Weights of a small audio captioner: 12.6M parameters, 7600 steps.
Rows from block 3 of the text decoder of a small audio captioner, named by matrix and row number. Rows with one number belong to one neuron. Each number is 500 + 25 x the weight over its row's rms, rounded and kept within 0 to 999. All counts start at 0. Numbers have three digits each.
After each neuron's rows are labels from the 100 texts, of 14976, where the neuron reaches its highest value: "fires on" is the input token at the peak. Only what is clearly more common there than usual is listed. The data: synthesized solo parts of chorales (CocoChorales). In brackets: how many of the 100.
# fc1: MLP up (decoder.blocks.3.mlp.fc1.weight, 1152x192), inputs 96-191
# fc2: MLP down (decoder.blocks.3.mlp.fc2.weight, 192x1152, transposed), outputs 96-191

fc1.419:457510446491475457500503467468558501522450536528487484530488467470472461505526512509480471515474453481476531521504479488503497526500508514532491511461517503486507510499500463503534491521467499496472490481470506462488525512523484479557458466479516488513520499520539492504535520488512506512
fc2.419:499458483498486513496494463493481509548528520496485488487467492481498510474532523485513534479515541486481542527517474501449501495495521513512511512503482492515509488519496449483461538483472501510513488530449520533513467459477518525547498481506521513493512486507546516540525509526529533530
fires on: "4" (47); "g4" (20); "c4" (20); "3" (7)

fc1.748:471510496494502488474484484513503522510516500505510490526505448503512432534485492497505491453495490486493498495487522501506532520497481519511469513530497515491546492519557508481498494474479524531492484487513539466510529475530465507490459474482512476474504451527502505554452507504504531474
fc2.748:552497506506509503508487506531523551500502530489456439501495500549486511497484489512521515500504497485466509500527526506490516469485482522509556559491474461473541500542511468499471476466523516535484479475560531491477505438563502485468503497514490528518515470491492499529511494532522531485
fires on: "d5" (39); "4" (29); "f5" (15)

fc1.490:482554482509518538520522495524458465521477482507483478502539487500529443479514514489513441466471514479519510489559527473469495512524517516470516534487475470494500501501562500516501478485532497463533530498537532518533460510438471506489483514489550497492511470481487501511540541491488477500
fc2.490:464546513507523499537491486489495448506523496499498522475492431471490492518510459466508500520456492475530494510561466470461562522502525480502510516493473520536509507546466477489561510489500469510494484487475498485467470497468508479532517511492477479526526506487482481506497486486490492495
fires on: "5" (68); "d5" (16); "f5" (11)

fc1.134:488508480493497489483512496489500465503506477504502492461491460543468523482454533512504508507490501505495543476536586515466491492524519513505424517473487501462506466487507479534497492511513490518486515521541483528487533470520533482494446540510499485481504456494437551489492517499518504526
fc2.134:479474523545542461512481571516489514423465517473457515523469506498524478509498492489483524482496512516489520474513485486508502542446534511494480484481500539515493531462493520467486504503472523498515508498485488539475510467471534490483458470532483510497534512466510493526476530485506479507
fires on: "5" (45); "e5" (24); "c5" (12)

fc1.660:513490504512506511471488525538518449494493498487471515495515443511493534504498529525495511565470472471476508481507492497547482476541537474486499459473509533465524521479507556504504448503498497456505486509538501504510480468541508479491452487441506465491536496518501557514474541522484545460
fc2.660:458481523494440510510463504469464521506512534502543477508495503562518478516537508490495482454552498569525509484516513525472541513469486500483481510523520504508531449514476446508526544514506539530515531445493499462513508475482489538494542491513509505472444483480512462472500485480490519564
fires on: "c4" (88)

fc1.723:485490576514499507512459529530503473511495524514478488540520495518483465514484512503516513541466499434460552488485469484494526493538525512515515515508480453490465523524516509555512533521493497487504514497525472531503483481502546463498496518455484478470458502457483482508499460489478506541
fc2.723:519502423481450453502538476495478531475483512501508509515512474505499525488463546506483513477490505533553482500457485452540479533495490474503498459510468536481500451528464502459544510504491506501477509474464485476496525496486483505497547498505513509496554480484511523485485505493534502500
fires on: "5" (35); "a3" (25); "a4" (23)

fc1.435:465471510525431506482495456499503489494458509523482508551494467499486500527492514558524517513475516474496495535482503495452527465510487500485462512508510475505504505511525511527554527508528471519488536487514473477466518501476487497536487494521519527533468508487518455546456458490525528529
fc2.435:496492488487524496543520560510536495494524510493522494474557503474540520474484533477479481491477473531489518483486537429524450531511495499540526523470455532466494510533489477478515520503476542485495501526518511509486536471501519471472522515474524468512462447528511507460529498522490483505
fires on: "f5" (30); "d5" (24); "d3" (12); "3" (9)

fc1.446:495509504483459452502539503465499460528501478519494471503481485510482523485473510522483512527504492517463491511492461527480458505498522502517479522473554470506495491495480466505503486477522524467537496489493522503500517467477480492464532481495491518511475537489493538526456509480471524551
fc2.446:520476511470502517483516502521530492520503477486500494449513481513476468495483480475517487523533524501520484501492503466475501516487450502511527514496489490536513498515519484472469470517483551512538471487480522479489480484518465503484519499497518552542486486566520513534494524502517422482
fires on: "d4" (36); "4" (26); "3" (21); "b3" (11)

fc1.279:520521472496495487478462560483503492527501480519489505510540487478458471488526484520484493518486510483554510500474483512505469510511510536497505498539524528488498504533489470493484508489531492493467492516523465491525465518494491494526513532525518473544477450504533508523497557495525534441
fc2.279:497488493488503497483504520484538513518474499505455502535502538511492502474516500501499458463487498495500524494495489514533513455513489485456526522499445482501500474500524498450506458490487524495478460470498469511455493469471479496500511477471527452500511479480513547505484519509507527484
fires on: "f5" (22); "5" (22); "a5" (7)

fc1.204:527476488486485499495526496540516515534492499530505500460521468555531540517477553487494482541487494506513542514511513507514510514526483475482466522469507499476501498484499469525507509527501467537517476526506517499485540521531491486512507496460547460529525504496502527504524485463487468500
fc2.204:480478521489490510456470524481497488492535462487502497503516478470494487475481493519501519452504513520447482475474523501471521516490521516493536455482521533509503528497557499497490473475503548509496505458508471487442496485500502512530490469462464520502468496500485476491493499582500522503
fires on: "c4" (27); "e5" (27); "5" (26)

fc1.205:505464537494493500562461498486493524461503525505506469505473485474447466515482478478483516505506514490479494485478489505506474496473502521546492505508487518526475517507514514490503476451493540470493504527476473499516510519526504485475551481501494500563482479493538485522558497460516529547
fc2.205:512535454483502463482534512491499497509469476521479526490504497523540534506503509521512495502470512500518506525513472494484477522481461457460466507458495522457512472505487487484493516542537470539522482492503534485480489530485522509508461504497488480408491488480489523453448540513500471498
fires on: "<end>" (72); "f" (25)

fc1.557:485491511477461516467518523499469507548512520509491494527474494503509527509497497502514471485472470490503513478546507546501489486485509519488470488464516467442517476498493550536469482523495492485495562503494531529521498471568501487504501473485553471524503516489458520465523471494477525476
fc2.557:524481461538508491500513480521498440438498503467469520510527511532489497486489514471530520481526537535483477501497576482523488520518493471540532540494485513517482494465515516475570514477523508465519494508474455515511495521458512508520504489491472498535498551518528478488470493503499484528
fires on: ":" (87); "3" (8)

fc1.367:519465503505474468455490481532534495487494530515476477510486461497530471468501480539463497495500465505485524495502479503496525509512498512516437464485527499490529486489474485502520505500474478498473507519483514518471503484528449493487447517489530507455491528491503487509523504541497502489
fc2.367:547487536493552514533466474511532522499546484484501481504477523518498462471535488491521457459474490493469523511507502484510527466482490465527493514490496477482551518526525434500515489503540518530496480473486496483473567468538497521484535442482505517474512493502523525551470490511509472511
fires on: "4" (50); "g4" (34); "e4" (10)

fc1.103:489564483501536470485504506442476532480469520474485500510495447499483526466499444511498452469509508479524485517472469506530474520503542482446464527500519539526498482479494492525526528491467477517497500545528493512561518515482552509488505551526469476511501507517500500525465500523536516533
fc2.103:469483412459502523539479506539505518475482525494480521507509513554538485504535490524506489489501547514502492509471479537505438509499446495504536505468484491504486506484518504489530485457512505494489502463477502478484467500494505512514543463486528489530511460475498486490518509536463550537
fires on: "f5" (82); "5" (11)

fc1.82:490531516494515472500503531469486568476502481531471547500480516538438462471476508495496540500484487483474500493504470445514497492514502487531475464452465495561508514512447460500495557524447495520464479520457518498517500530511519485474452493503488545525439497472487453511528474491543527534
fc2.82:520438451483520524506485487514495464518499495477517451511494482464589532515520500531495489489482473523520478534511506544496497553485471502497475523535514518450472494510564522512456476493556475525525502488530503507504474486502513501519505506509486503466524499527510536484492502491456494459
fires on: "3" (29); "c4" (22); "g3" (17)

fc1.489:473519510501484529465490511504494494457502479561475510482476488511532513493483494519551509516510507487471508477432494479493442495476490561543487484539529505450524513527495497545485512548492485499530501540517496480477513485428497506516486511547476467494475473485510498501476511500503493527
fc2.489:491458479509495482483525477460442545537502532495478431481475518475506481471511539478458501497520549495533507508463527537461477489515506511507505589544519524466526526524458522492464517507464462519528517533483533522507492484493517566471515518511501449492508502486523502450493512448473514514
fires on: "#" (62)

fc1.727:503482541469511467473498452493469482503514520539475437475549475465489505514500509526470524468523457499485492487531477498499462492538525496502477457512476545479516483477484521491497509483494503496523529532536515496519490487505477494492501488504461428510490513495463525509465468540491483506
fc2.727:444512507505491503503496538504537513488512491524478478522503546494513473478542533479468456513517501505523530485544478510497496465487492517503561510533505484484563495511489517496531530543555539477515500525500500497513468492537513478510523505497516508512517542503513545510464533506491512480
fires on: "c4" (49); "b3" (31); "3" (9)

fc1.593:503499458477490518490518512530484498479483498484506486505518501462474452512503531539537489504499472506508521462520532471524497512520479483542493511525495531512488499506471499536486505526526463513511473512511541471512505492531516520511501501501490472513509505511520492475479483486501430447
fc2.593:524483549513497505517487489511530492545530505507523497481488507532518517480533497463477548495479492457499498548503440498503523467504533528478526481496505468473517486487562480460503472473496511516459500486466482472500481485512518478481492537491510521502472515494487518496501505548475584508
fires on: "#" (92); "g3" (8)

fc1.8:510500498543499473483501495518507501481484521485495476492481487516475514527456524492499510544486496466487504520473529453535492481536491472523466466527496503486521489543463526533533497504469505508510502483449487508503513517541484489508517500515489537447501505437520507483484497467493513550
fc2.8:489491504511533500503514498512491453548521467490491553519494491493533508522532473522501492510482517540519496463524463525495543489477495490561534513495540512476497485473460480482506530490503465462536508537517481496515463515467519509530514482486506473494512464550493490450452537472502546473
fires on: "d5" (76); "b4" (13)

fc1.224:516551514511477475510478534505511484470505473513485453471482501500514456446481517535495443467512479457490486492466482497486470494526468498520483440536492488438541472493501512510478509523527490497500508485445515492500523495450501473487492499475491493506486466519483530531515469482533515485
fc2.224:476485467505526515465560505454504499483489534558551527483466480526467556525511527472540505491499518540486454546522481478477504487540488482523474510469519513485483518539492547489536489491468512478509502498498534543506530468486495517532505529503506494471540458515485518491505538478484514506
fires on: "e4" (46); "a3" (31); "c4" (10)

fc1.698:469539504452510464474461481494489505513472538554487424521469450509520474517515521524516466496490499501485488504487540466555484480502469471503496501504499490468564459478519486470489492477505485514506505484511466512486542495515517498517505518515472518502486501501475516510503455530528537502
fc2.698:474484506514523532484523569487489488498511447472533516455490515494487467505463495470539533521512454493468461542503448490518504515477545486457500479466472508505437511475513501486517513464488490504486481487526503488535540496465489489470467475496464468538500485500548477484507521499466533528
fires on: "3" (32); "d4" (31); ":" (22)

fc1.380:495493456515490472475516470504541511484504478494482511517453465523432484496493490490505487460511497462494507472502533504507543528514529443510529502539492495504534544464505532465481498506522497504495500515503498507472524464528482498473524482535481476492486484483466472503478507480476508479
fc2.380:501485513471499479521492534510551533546475509490514504526517472490504507516516475529482549488509505465549501504506481506530524468483505515514489518510543478487517511448484486498494482525496521459534544527551474465501510492560506528484499450536492502514486491493497501474484484493501515522
fires on: "f5" (32); "d5" (26); "violin" (13); "clarinet" (10)

fc1.394:500497485497479501503506467486527457519488500523479484513526464469490514502542498517506465502498479491503493490565514476451475499520531493530482508439447490532482500489493462498492476447487472472511532505470528508519518499512564478459494497488520531541470531485482508487504524495447484500
fc2.394:497508501555478489536479538497469497454532472521500515490476518522515479516446508471554489495495493519512534511532508485492480506457473484507502565524515497535494512464524494468507508493506485532475510524469481498482521518481482517516487514491549422475505497470489484460481492513498473501
fires on: "5" (81); "d5" (15)

fc1.178:507478521511527461464505506508522510517494517532559533498488487512470502505448538464494539492508509566471540500488520530519505485536556485541470514515513467498499468476512496528506474543474427495511478518459482465518528480527490484502453488506520457521484522522439490491540472491525495519
fc2.178:448467497509473459461500513504480476489479504518504527495482540522552480428484513523526491459526553490518526478534528505486508475474489539491502515500470501537548526490509511484501530493505505509514487494511525535547482497506508514505516441506460530491493507523515487516476504486501490440
fires on: "c5" (66); "5" (24)

fc1.579:443542513515476509496509419513510518477495494481479480509488508497498527454461581514501479505513500518514525510548487466461513470538571500477516481500510506483506483487506527541491510486525490485522517485461497480494501514510490524492537519514489516448504526484506496552462474523463434525
fc2.579:552463502561509530479506513495489495533530506496455565529504508551526464466497458515494531520516533519494525499504492542503527470462465494491486519509507504508485492484467466466509492550477509482491469507537488483535487510494520469476463477493521508486492444424441500536498526491535509476
fires on: "3" (46); "f3" (14)

fc1.209:508515514503523498503520515523508483455509502509506451474556495503497451476525555533513513484476485522457479502482535481536509475502493524508515456490490516506507471512479526496550506470505521469526498513470481524536493528545528504457511451513466497478478535508476474494481498513559506499
fc2.209:520513486480487490538543471498506519473522485498504531460500483472468580533493468502469500553487476516524440514526517504487520540522445517467471517495550499504498507509510505525501491523539505466494485450531494524543510501495456539489474531545477471490525517549528521497526466503492524499
fires on: "5" (41); "e5" (40); "g5" (7)

fc1.11:536501514516526538489516539516468516474522474499445490453500486476502490472499507514480490466517513445515486504484473555483501486521496500514473464547513512455527535512477512550480485501521454511516523541487483488529479543538548512524523518464556528523528496471479484500493541471504506508
fc2.11:491511551486532550510508529523509467565487506519509523509508513476472500508482500479506524502534520498525453523537498530474472500462499508522522546465510508534507518491476483512514481525524512479496470490476470439485474496500531532522484484551494526491481520530491499492497484487545518463
fires on: "4" (35); ":" (32); "3" (25)

fc1.595:502514498508506513496545507467499520524521495465491505516514503499525513473474463556506515488492479511553509503470467511492449498523508552475543506505515498525530535493485491509524494497507481475459484495507494505488503516509501509492493497512487488527460433485507516513473560467489524477
fc2.595:505503504506480514513469518548543474528456479546467477492495525510444472476489487498492465499504509522447476520538482480534471486514489510472505483471531501485490490471549464488463502529504539493509471513464484502497530437491506500491521478472526476489501515498504496495527486511535509479
fires on: "f5" (84)

fc1.341:505514484529494479522511461474552491489486500454505483501492472509516458515469523493483459432512505480492492487490512502523487490514500437507523444506526495476540500543497517483479470509453509508521520507519459489481507502484491484484459503534492481510495458495506502435428517493474533506
fc2.341:534519529512503506517496479515463527511538497517467531535503487462498532521525481539490550502514514510489504494458488504498513518498527500493537499501468545491487464463517527467527537520519514467500520514491523532496497461496493503528500458499448471496475550472474447492509471502475501480
fires on: "d4" (52); "3" (17); "f4" (14); "5" (8)

fc1.442:508478504489539500495509513483521487504529498509556526495509487510489471506497502483512504508461530485520490493466521469466492496517547517529492475528516462492481476533481485473545446480520482518480504505540542511553495492510489528481517482526477537525478463503514513505461527511501511482
fc2.442:535514514512468490531501558494443520490485512502451466511480526535540508472495490510522496491530461528477503515541482480521463515496480505493487483515493552494530535467525496522517521463496499476513482512495498487469451461518495532529461468473544463508527564509478500471509499534511485506
fires on: "c5" (51); ":" (37)

fc1.340:516476468524460447492466519539521495491507505522531465539507504501476480475504467451475511492529518493475510510483514511525460438500538491482549487456471512478485479517508526508532499504509504510520488485518479536495496493451458491523492511505507485495491510499485465462468491484461494505
fc2.340:509498526534498544517477516513485528519538528511511513489454520493504503509526494483486543486482478478493488567507494528509468470549501497448529529531488508442460479507504518529456495547465482534504499525547514508466514486468507571533491523532517487516524480542508496447479469546494477494
fires on: "4" (46); ":" (26); "f4" (12); "d4" (12)

fc1.41:474496497501480452527469488547530497482482495528547512499509511489502474522470487474500485506502507535498523485510520499502472496491514503518496497486501525488465528538449545519489508496469480545503498505506547528531518460466496496457516472461509495468483524487537508494537501475513441482
fc2.41:516504549509506471498515489526486499510481457484505484490501486481503553503519507531535493497505486480507459534469542517502486485516502505459521506539472479499532455506510486511506486523495504494549479511479539480503478487513450483514498550488535513537505542504489504501495520549531511488
fires on: "#" (100)

fc1.603:547515477521488484495522460470455512483486529524515514537473503514510517480459450507534444466475505477477459529532476530507442506459497503493513501521483531531511513491491472501451570517500467543535463529473482528529476480505506512500502499502476485512490496515485517503496490556481527534
fc2.603:483542451475493498505455491505496515478510524529473532515494477544552505503528498498484505497464542503513478521453498510547503504516468501467456508503479541482499442483544557494511497498495485509495476513540520515509521461496495493493510485496535486510502476500500512463507517511503464487
fires on: "f5" (54)

fc1.763:539545515493506480499472489493530457519479472476498489546520468509490498457483560509476502531531500492512515487456510496435486526490508523529498532544525480468480503505519502496500487517523479510500532468550525448518487486479504491507480485482499480464499503513505486482548480519473516477
fc2.763:531511494466508508531485515518518513517533498467466529529493521531507480501491486500512523473514483511498524475488510515525513485466466532492472520465486528527455475510468534516487485506495524531459453535520511448542480493478503522532486507483485459482500496470512497527494478519465468493
fires on: "3" (59); "b3" (26)

fc1.689:513488483522495506487523499511499520473512483512501484486547490506514435477550513495501513500506436527492496507512524474500511503494498521495477460516486530490504496469469538507552542491529521459522508512494489554597514532514435524482502470517488419504525527467470521499484508488501485506
fc2.689:521487510487486543534531485529478528494541457518506505480513509487496525560521509502505491484480487502525438503504501482495551485514460513458485484505518489470517527521507487507498491550539496456484468487482492530540517526488512527505492516519508524496524517535518539469490483483503500522
fires on: "5" (29); "<end>" (26); "e5" (17); "a5" (8)

fc1.246:479526498498491508470514532472483455465508514514540480482493506471524517512506522472528541487474450516454529523439491538515511527508493482484555498493528505489497499510482497507519487524492459502492537509497498508523546518559524478494500455519437491491478486526505489517508502512510495533
fc2.246:467489480511493468548494493510515510533511484474508486463493456474501493539495484486520534489484528492507484529482513454496501524493504511470438527474452499511445473456507516501495536460490539502490496502511499523508503470448518509503471523486516507547489521488507454529521501457506508463
fires on: "d4" (46); "c4" (26); "3" (15)

fc1.412:474545488501462484500500486480507528483484526464547505526481519514514501489484528516528509492492541557489449511500476527505498518566502457496449473532492527478561455493548475483463518493476531476524507515461527481527502485499512471497515494478449492505473485516417502496551496486476485503
fc2.412:473493464545501529511515458506474503529543512513495511552470530506495491473493526520543499515491488494514477461498501499478496458503501504507506516476466494488478486508511477420501522486551498446523457489492473495477510531467445490479512524494490504446503493527515539507477522514472465522
fires on: "4" (16); "a3" (11); "d3" (9); "c4" (9)

fc1.578:497477463532463469463500496513541515507505506541521487520509512514473512503495471513457528474509507512494517490477489495505528519518537510500459517471483442512487482461550460483487508504542484457494474514508486500513494510515519495514510544522495526488514486514441518466536497475487473485
fc2.578:504476516495515505498525539473533461500477498479534501502503497496543505523526522482469503512513516472506570463551480511496467510440487500493475518543496506500530497489479545520440470459484529521495484524543487495496505555492524503491516495486475493544490520460504487511515468496506524489
fires on: "c5" (53); "5" (24)

fc1.362:452478480496466558475511498530486494439498506490547515516535526526523524495476489521503529462509493523475522494541497511500514482538520487514488514493527500518498485497491536497484517494504475506468540483486504538493519480520505493501502531472522548543480501491468506500512509525542487487
fc2.362:519546488527508514499488475491448501503455524520506517487451492525522476520476498492512542495516493538503497510531480541512484501499457486514477548541496510520444515496496499506480506500496533509534546491508478483512530465521504483498517494571532490475521461552550515491490481512516515482
fires on: "3" (47); "4" (23); "e3" (9)

fc1.96:552557488472520469491500473501545530491524513479458482491537502503479510542471500543469492475495474464494486539467486500502456496504488514500512465492521479498525470517520515475533493506533472517509549493525530469472515492495480530492479435498491494508471440504507463487496481497563561498
fc2.96:515513510484510507498536468493478467488495550457507481473504499529493504557512498492466517500494467521516515458491507495539505517508523437511488504512525508491503484491470507476558510492491510485430494512465471547550499490476477497495499480510493487471496536494495456510513557487481477519
fires on: "d4" (31); "4" (30); "e4" (19); "3" (12)

fc1.2:499536515483480516520482474508488499495511467483465484504492520494503484517547525553478522471458515467491473536488489496517495494527482484505483451501453483493513473503520507449478485508497521507489504498511443523488538529488533493467521562540549488497436481479487486500484485497498458526
fc2.2:490481475525522495484503549519501547498471490498530499482508495506474516525492520471499476523514512530505528465530497504505506524511513488515485502510533511509488515525480487575515518492538504490489488507443540503497501467513472515503484416499463509503548491487505542487506491468480542545
fires on: "<end>" (57); "a4" (13); "b4" (11); "3" (8)

fc1.676:530501538524479488467505496463498439499516500531487471460494540475502527496508481516483491503495511526458486465502492512473457523487474509487510508474524458477455462487510489513515483495505459526471544497501495508475477545488465571506492486523526467525509451472480470484477481534505546518
fc2.676:485506463482504538508500471488524582496501488506506518531525503522486535520486523495520491514477477485549532499486485487497490490543534498523513503492482535503489502485523509494536558520514480483482473467492490490520518496522471483503485489483509533513492562527529466498498502504515468474
fires on: "d4" (39); "f4" (27); "c3" (9)

fc1.398:530526484522501509473499483478502483498469509511482509485528475496419528506505511491487456482496521474517535494541518473447500510555531527548520514487462496483538465505501473501481528499479486508506547462504485525474498503512534479535465490489514489522442551505479526478497552499524465495
fc2.398:446511567550498482545505522497498492510509493521487496507509445507536509467485465490495524513465506517528456491506483435519487498484465491475492519504456497478488515470495477496535489514506487484485508517489508499491499498497514534504476510502467493484490516481492444514543524498497480491
fires on: "d5" (50); "5" (37)

fc1.480:486545458517493443489488510502505497494492506502519504522527537508510549481522474504512525521448480440509513510498483538516487499462551507479484492504533491503494467462509482477518540508509506521550535524452512521510474489508472460496492534550488498510480471452534529496458529508528503544
fc2.480:499487469455521524504455503504534525481461513486439564501512498509494488451560463511530471485512521508537518499457488483536513533522478478505515514499469530534522449522528529513516471481467518503488479502526514498490527485512483530489532504487494462503487501538508499536496534543454538490
fires on: "f5" (42); "5" (32); "a5" (11)

fc1.370:478506545524499526485488499551484479494494497500484519514478550503482512482501499546494497508492526480462506524482487484506462499481505484453450531565488484514470507469521487450512495477498504503524528519516487449473477519509449515529498543452556439498473433474469504494491521517490488507
fc2.370:485473491466462487514486517506506551481534493460524512480482487545489514500484504480487527463528492510475501508516570509467521568500478553539509502460542502511467482500496493532539501498502532517478455501507529480489519486496503516513519495518482551484548548515499486529464473512508469488
fires on: "3" (46); "4" (25); "a3" (12)

fc1.583:514472488513513468481489481470487482460535489502543517501487471518489495518500542566516528476491492477503502524523546549511518510535570498520454501511529474463512519522488533542505458501530508513491466473525480511529552453493548497481483446527475468490475497493451514513464534475480447486
fc2.583:555473549466499505539477539522530490501473540493484516515496489503554495500474522433509523465502491540492517493479465465507442450519476469492535441512475516513478472478514486485494486494506447509535544532523479522490502498499458495519493554498501480496517474492519495517529492491514529478
fires on: "c5" (78); "5" (8)

fc1.424:486530554490520517515493495462497507482519484452495456519510521488479527474454507506539487490470510534512489482459453484501538493556479499519483496549501518455538494477514481473504500483497463579496496497496495486486500508514449533517477521538507510493485490506486511475503493500490488522
fc2.424:496453453506479484480527553451500452521501493499552520468492512503523471549488534497483523467486534485493527504519497536538499507429523505501475515514503466505473520527502502522468485492507523437525504486489482502525509528519511457458512502465486463487524474491540477520515518498538532490
fires on: "5" (32); "4" (30); "3" (20); "d4" (7)

fc1.444:500530487496517478505493538462540478460482508458480450530497484527482495484477516537488534539523482479470527520476486554478549521471494500513529440483451473512508465502483528501503490456481455470519522492522501482494517533509511468501573497531473458443468513504478518483508457511535504545
fc2.444:465515500464478488485488494516502498550512504496512535460519485467529522492516472490511498532486489505470494499505501478461489526536511516483486561505544516521493510502540530522497474511513507530506482478502503494524482470516485482502454456497499496506530501504526444482523503510473499487
fires on: "c4" (34); ":" (30)

fc1.63:473508468510488518511516477484482487503533467519503501482556439510447509493498471455511478519448521503487473452515491477478502529512541534495520524518483497468509492511506472504512523495487442514511537487486488504491499496426528515491489508511534490467479541477455494494524508467505476517
fc2.63:486506530529494492568506493492514477527496497513520500519514506505524506510500460498474495484462493494537504506526445482495565516525483537472476518509470550507459493503477495522473481490509499510543500506451499467474459507481521500538507510503462496526507540485479509514524503507478538481
fires on: "d5" (57); "5" (43)

fc1.677:522479489480459482469514513478506501469452513545465488517481509462499489532471460501488449468509471484464532503487424508461465471519523472502505521528508482467492478509489499467492483479473489496488499520500459509529507494465472528474469506462545513464517521507473498525525512531515538498
fc2.677:484526513496508503472496487468511478534505486481535592474514493524489519493519541513471527512462526499519508445535520503501526513529451490483518514515534516525483482502490508494478534503496517468475490477517512471503522523507499477513543505495478477508564451486526500529497480507534526492
fires on: "d4" (26); "5" (11)

fc1.766:526500467489474507485492459502529507527538493486487487514535514487522514583481503530486504435539479508510466517497486517470479483486512467479469478469549490498478478467489456522491500487543510492496476486507481518532486499454506495476459450504458501580475466490525502500484495500527501510
fc2.766:528495503524532493492514477476513481485520522474488485500503523523479489503534488484492480543462496469491529493475494505519465515495474481526501524541471525510501479512509505518551454455489450496473488489528508499478506471513489537487506530459528479466545503531516490499445492496463508532
fires on: "e4" (47); "3" (19); "f4" (17)

fc1.18:486516489501493517525462491488501514518473492502516486557474495529488511496463500535472502501473530511535515469473494487499486504524514500498511450490496510529448463500532457497477543557505482457517487498476500466493534512539492497473534518506497507552516502543502574523495530516466506515
fc2.18:484424502554508502499500443535485479463535537506488512501486510500529480530514488491535532500508490505468487513508515493457505479475470468511502496528543484484530485493505485482487510471424511506525522504519505470500515479454515512538517469441519522445476541487500484502533507490466456506
fires on: "<end>" (36); "3" (17); "c4" (10); "g3" (7)

fc1.349:478498506444464472479490535497473507496510511543464474499524520484513464466504505527507534494486479513493473499530506484525496485478492483532460508503489514491521491498490578542476513502495524488509562498496480536478477464543491530517493496515521489489500524531526531499427487504499470453
fc2.349:509477490495519527515549513532466457480497475507516513476469519542523500510538493475572530485485475527446489483570517566457496528488478494508506518481501558511508513480539533528549528464558552513500484521510493498475478483455494487503498511540505508527496481532493509541467514520460514501
fires on: ":" (67); "3" (13); "e5" (7)

fc1.0:566494519518480524515498488550500430463501461482496517491481507502459467512461526520549529503509494483538520505492504531525500508529534520490462507516513488492506502481513481536536484518501483497511547508468533510511494502513485510513491536527509490496478509468459496495460508563501471530
fc2.0:496487498481481551498517528521491519500511511457484531538476525484497544474452491490499472486532517494476500460502495504491505526511482532464498545470521531512544511496505506519478549530499516497498476479550486491525528516542486533466481504498497510496511483467475472503526543524452457491
fires on: "3" (45); ":" (30); "4" (21)

fc1.368:484496508520504496456510518482519428495530510482466468475521509485495468494502477517508499505514487560497493539513469548470470531521530504481474467469449494462513493487511513505519476490488516492478501562517496530482469465497478505465481470495531466512497513515532495522439478486493494508
fc2.368:496497533499469534520524475491491553519494495556509462540506479466521455508541535465480504494519478494536532496566493454486500502475495505488519503503525548501494528524512532535485503491538518486534525476537549513524532497523519568515497536497529499523500535495554514482528495477486513475
fires on: "c5" (22); "a4" (22); "4" (15); "a5" (12)

fc1.569:568485505515467453551453498540490517488453485484518456493498510476508496505521520513449473513459453546529504511516487484476498507535496499498484537459514509497491525511462510497526495509443515522513517495472499534523520475464473497476486503500479541457506485498521483556495503509496471479
fc2.569:497514511482513518484534481456525467477517482501500572516531489503474467446531510485522529541529524493464481482479514500519494493511513557451528463543492470479525465488482507512527524451479507469491506516513507494496468513507482490520507520511527473509493510505438511488508525515500538518
fires on: "#" (100)

fc1.671:515505454475473511494485512535484526481464518491500454453477491513462463501503534523477495502522498499499547502458481456471492521521525450497467539456488503493547471476493510500450480540512508502503474501495526514542517498444494505515550511457505460510488578520503491490492463534490471535
fc2.671:505495501503497486461482463497506544500536486518505543517504506522500530482492446432518522495478530530526442471574460505510521461502484524471510491519556488497485479523508486529505513459439545479525517535481486498496465510503463492485448504503463503483518456498469507482500474471510525463
fires on: "#" (60); "4" (20); "3" (7)

fc1.715:524494488488510449505474495520473475462534499481507482472547495513490494478532479471492502514529447529511522520542497526509534500532515483498497501489441503482541516479490535514532516470514485507509495586566484467476516534523484508466540513508516474511529513465519517529497483488490455512
fc2.715:478522504547498526512504517468548498513510507512523473560514518522489494506523504494473507492531453488525462470505515455501490498487486535470471496508523519521496534490519431473522520478531548490473490457458496521523486500505515566492484528494561486505515509502474532465502519538455518488
fires on: "c4" (58); "3" (16); "b3" (8)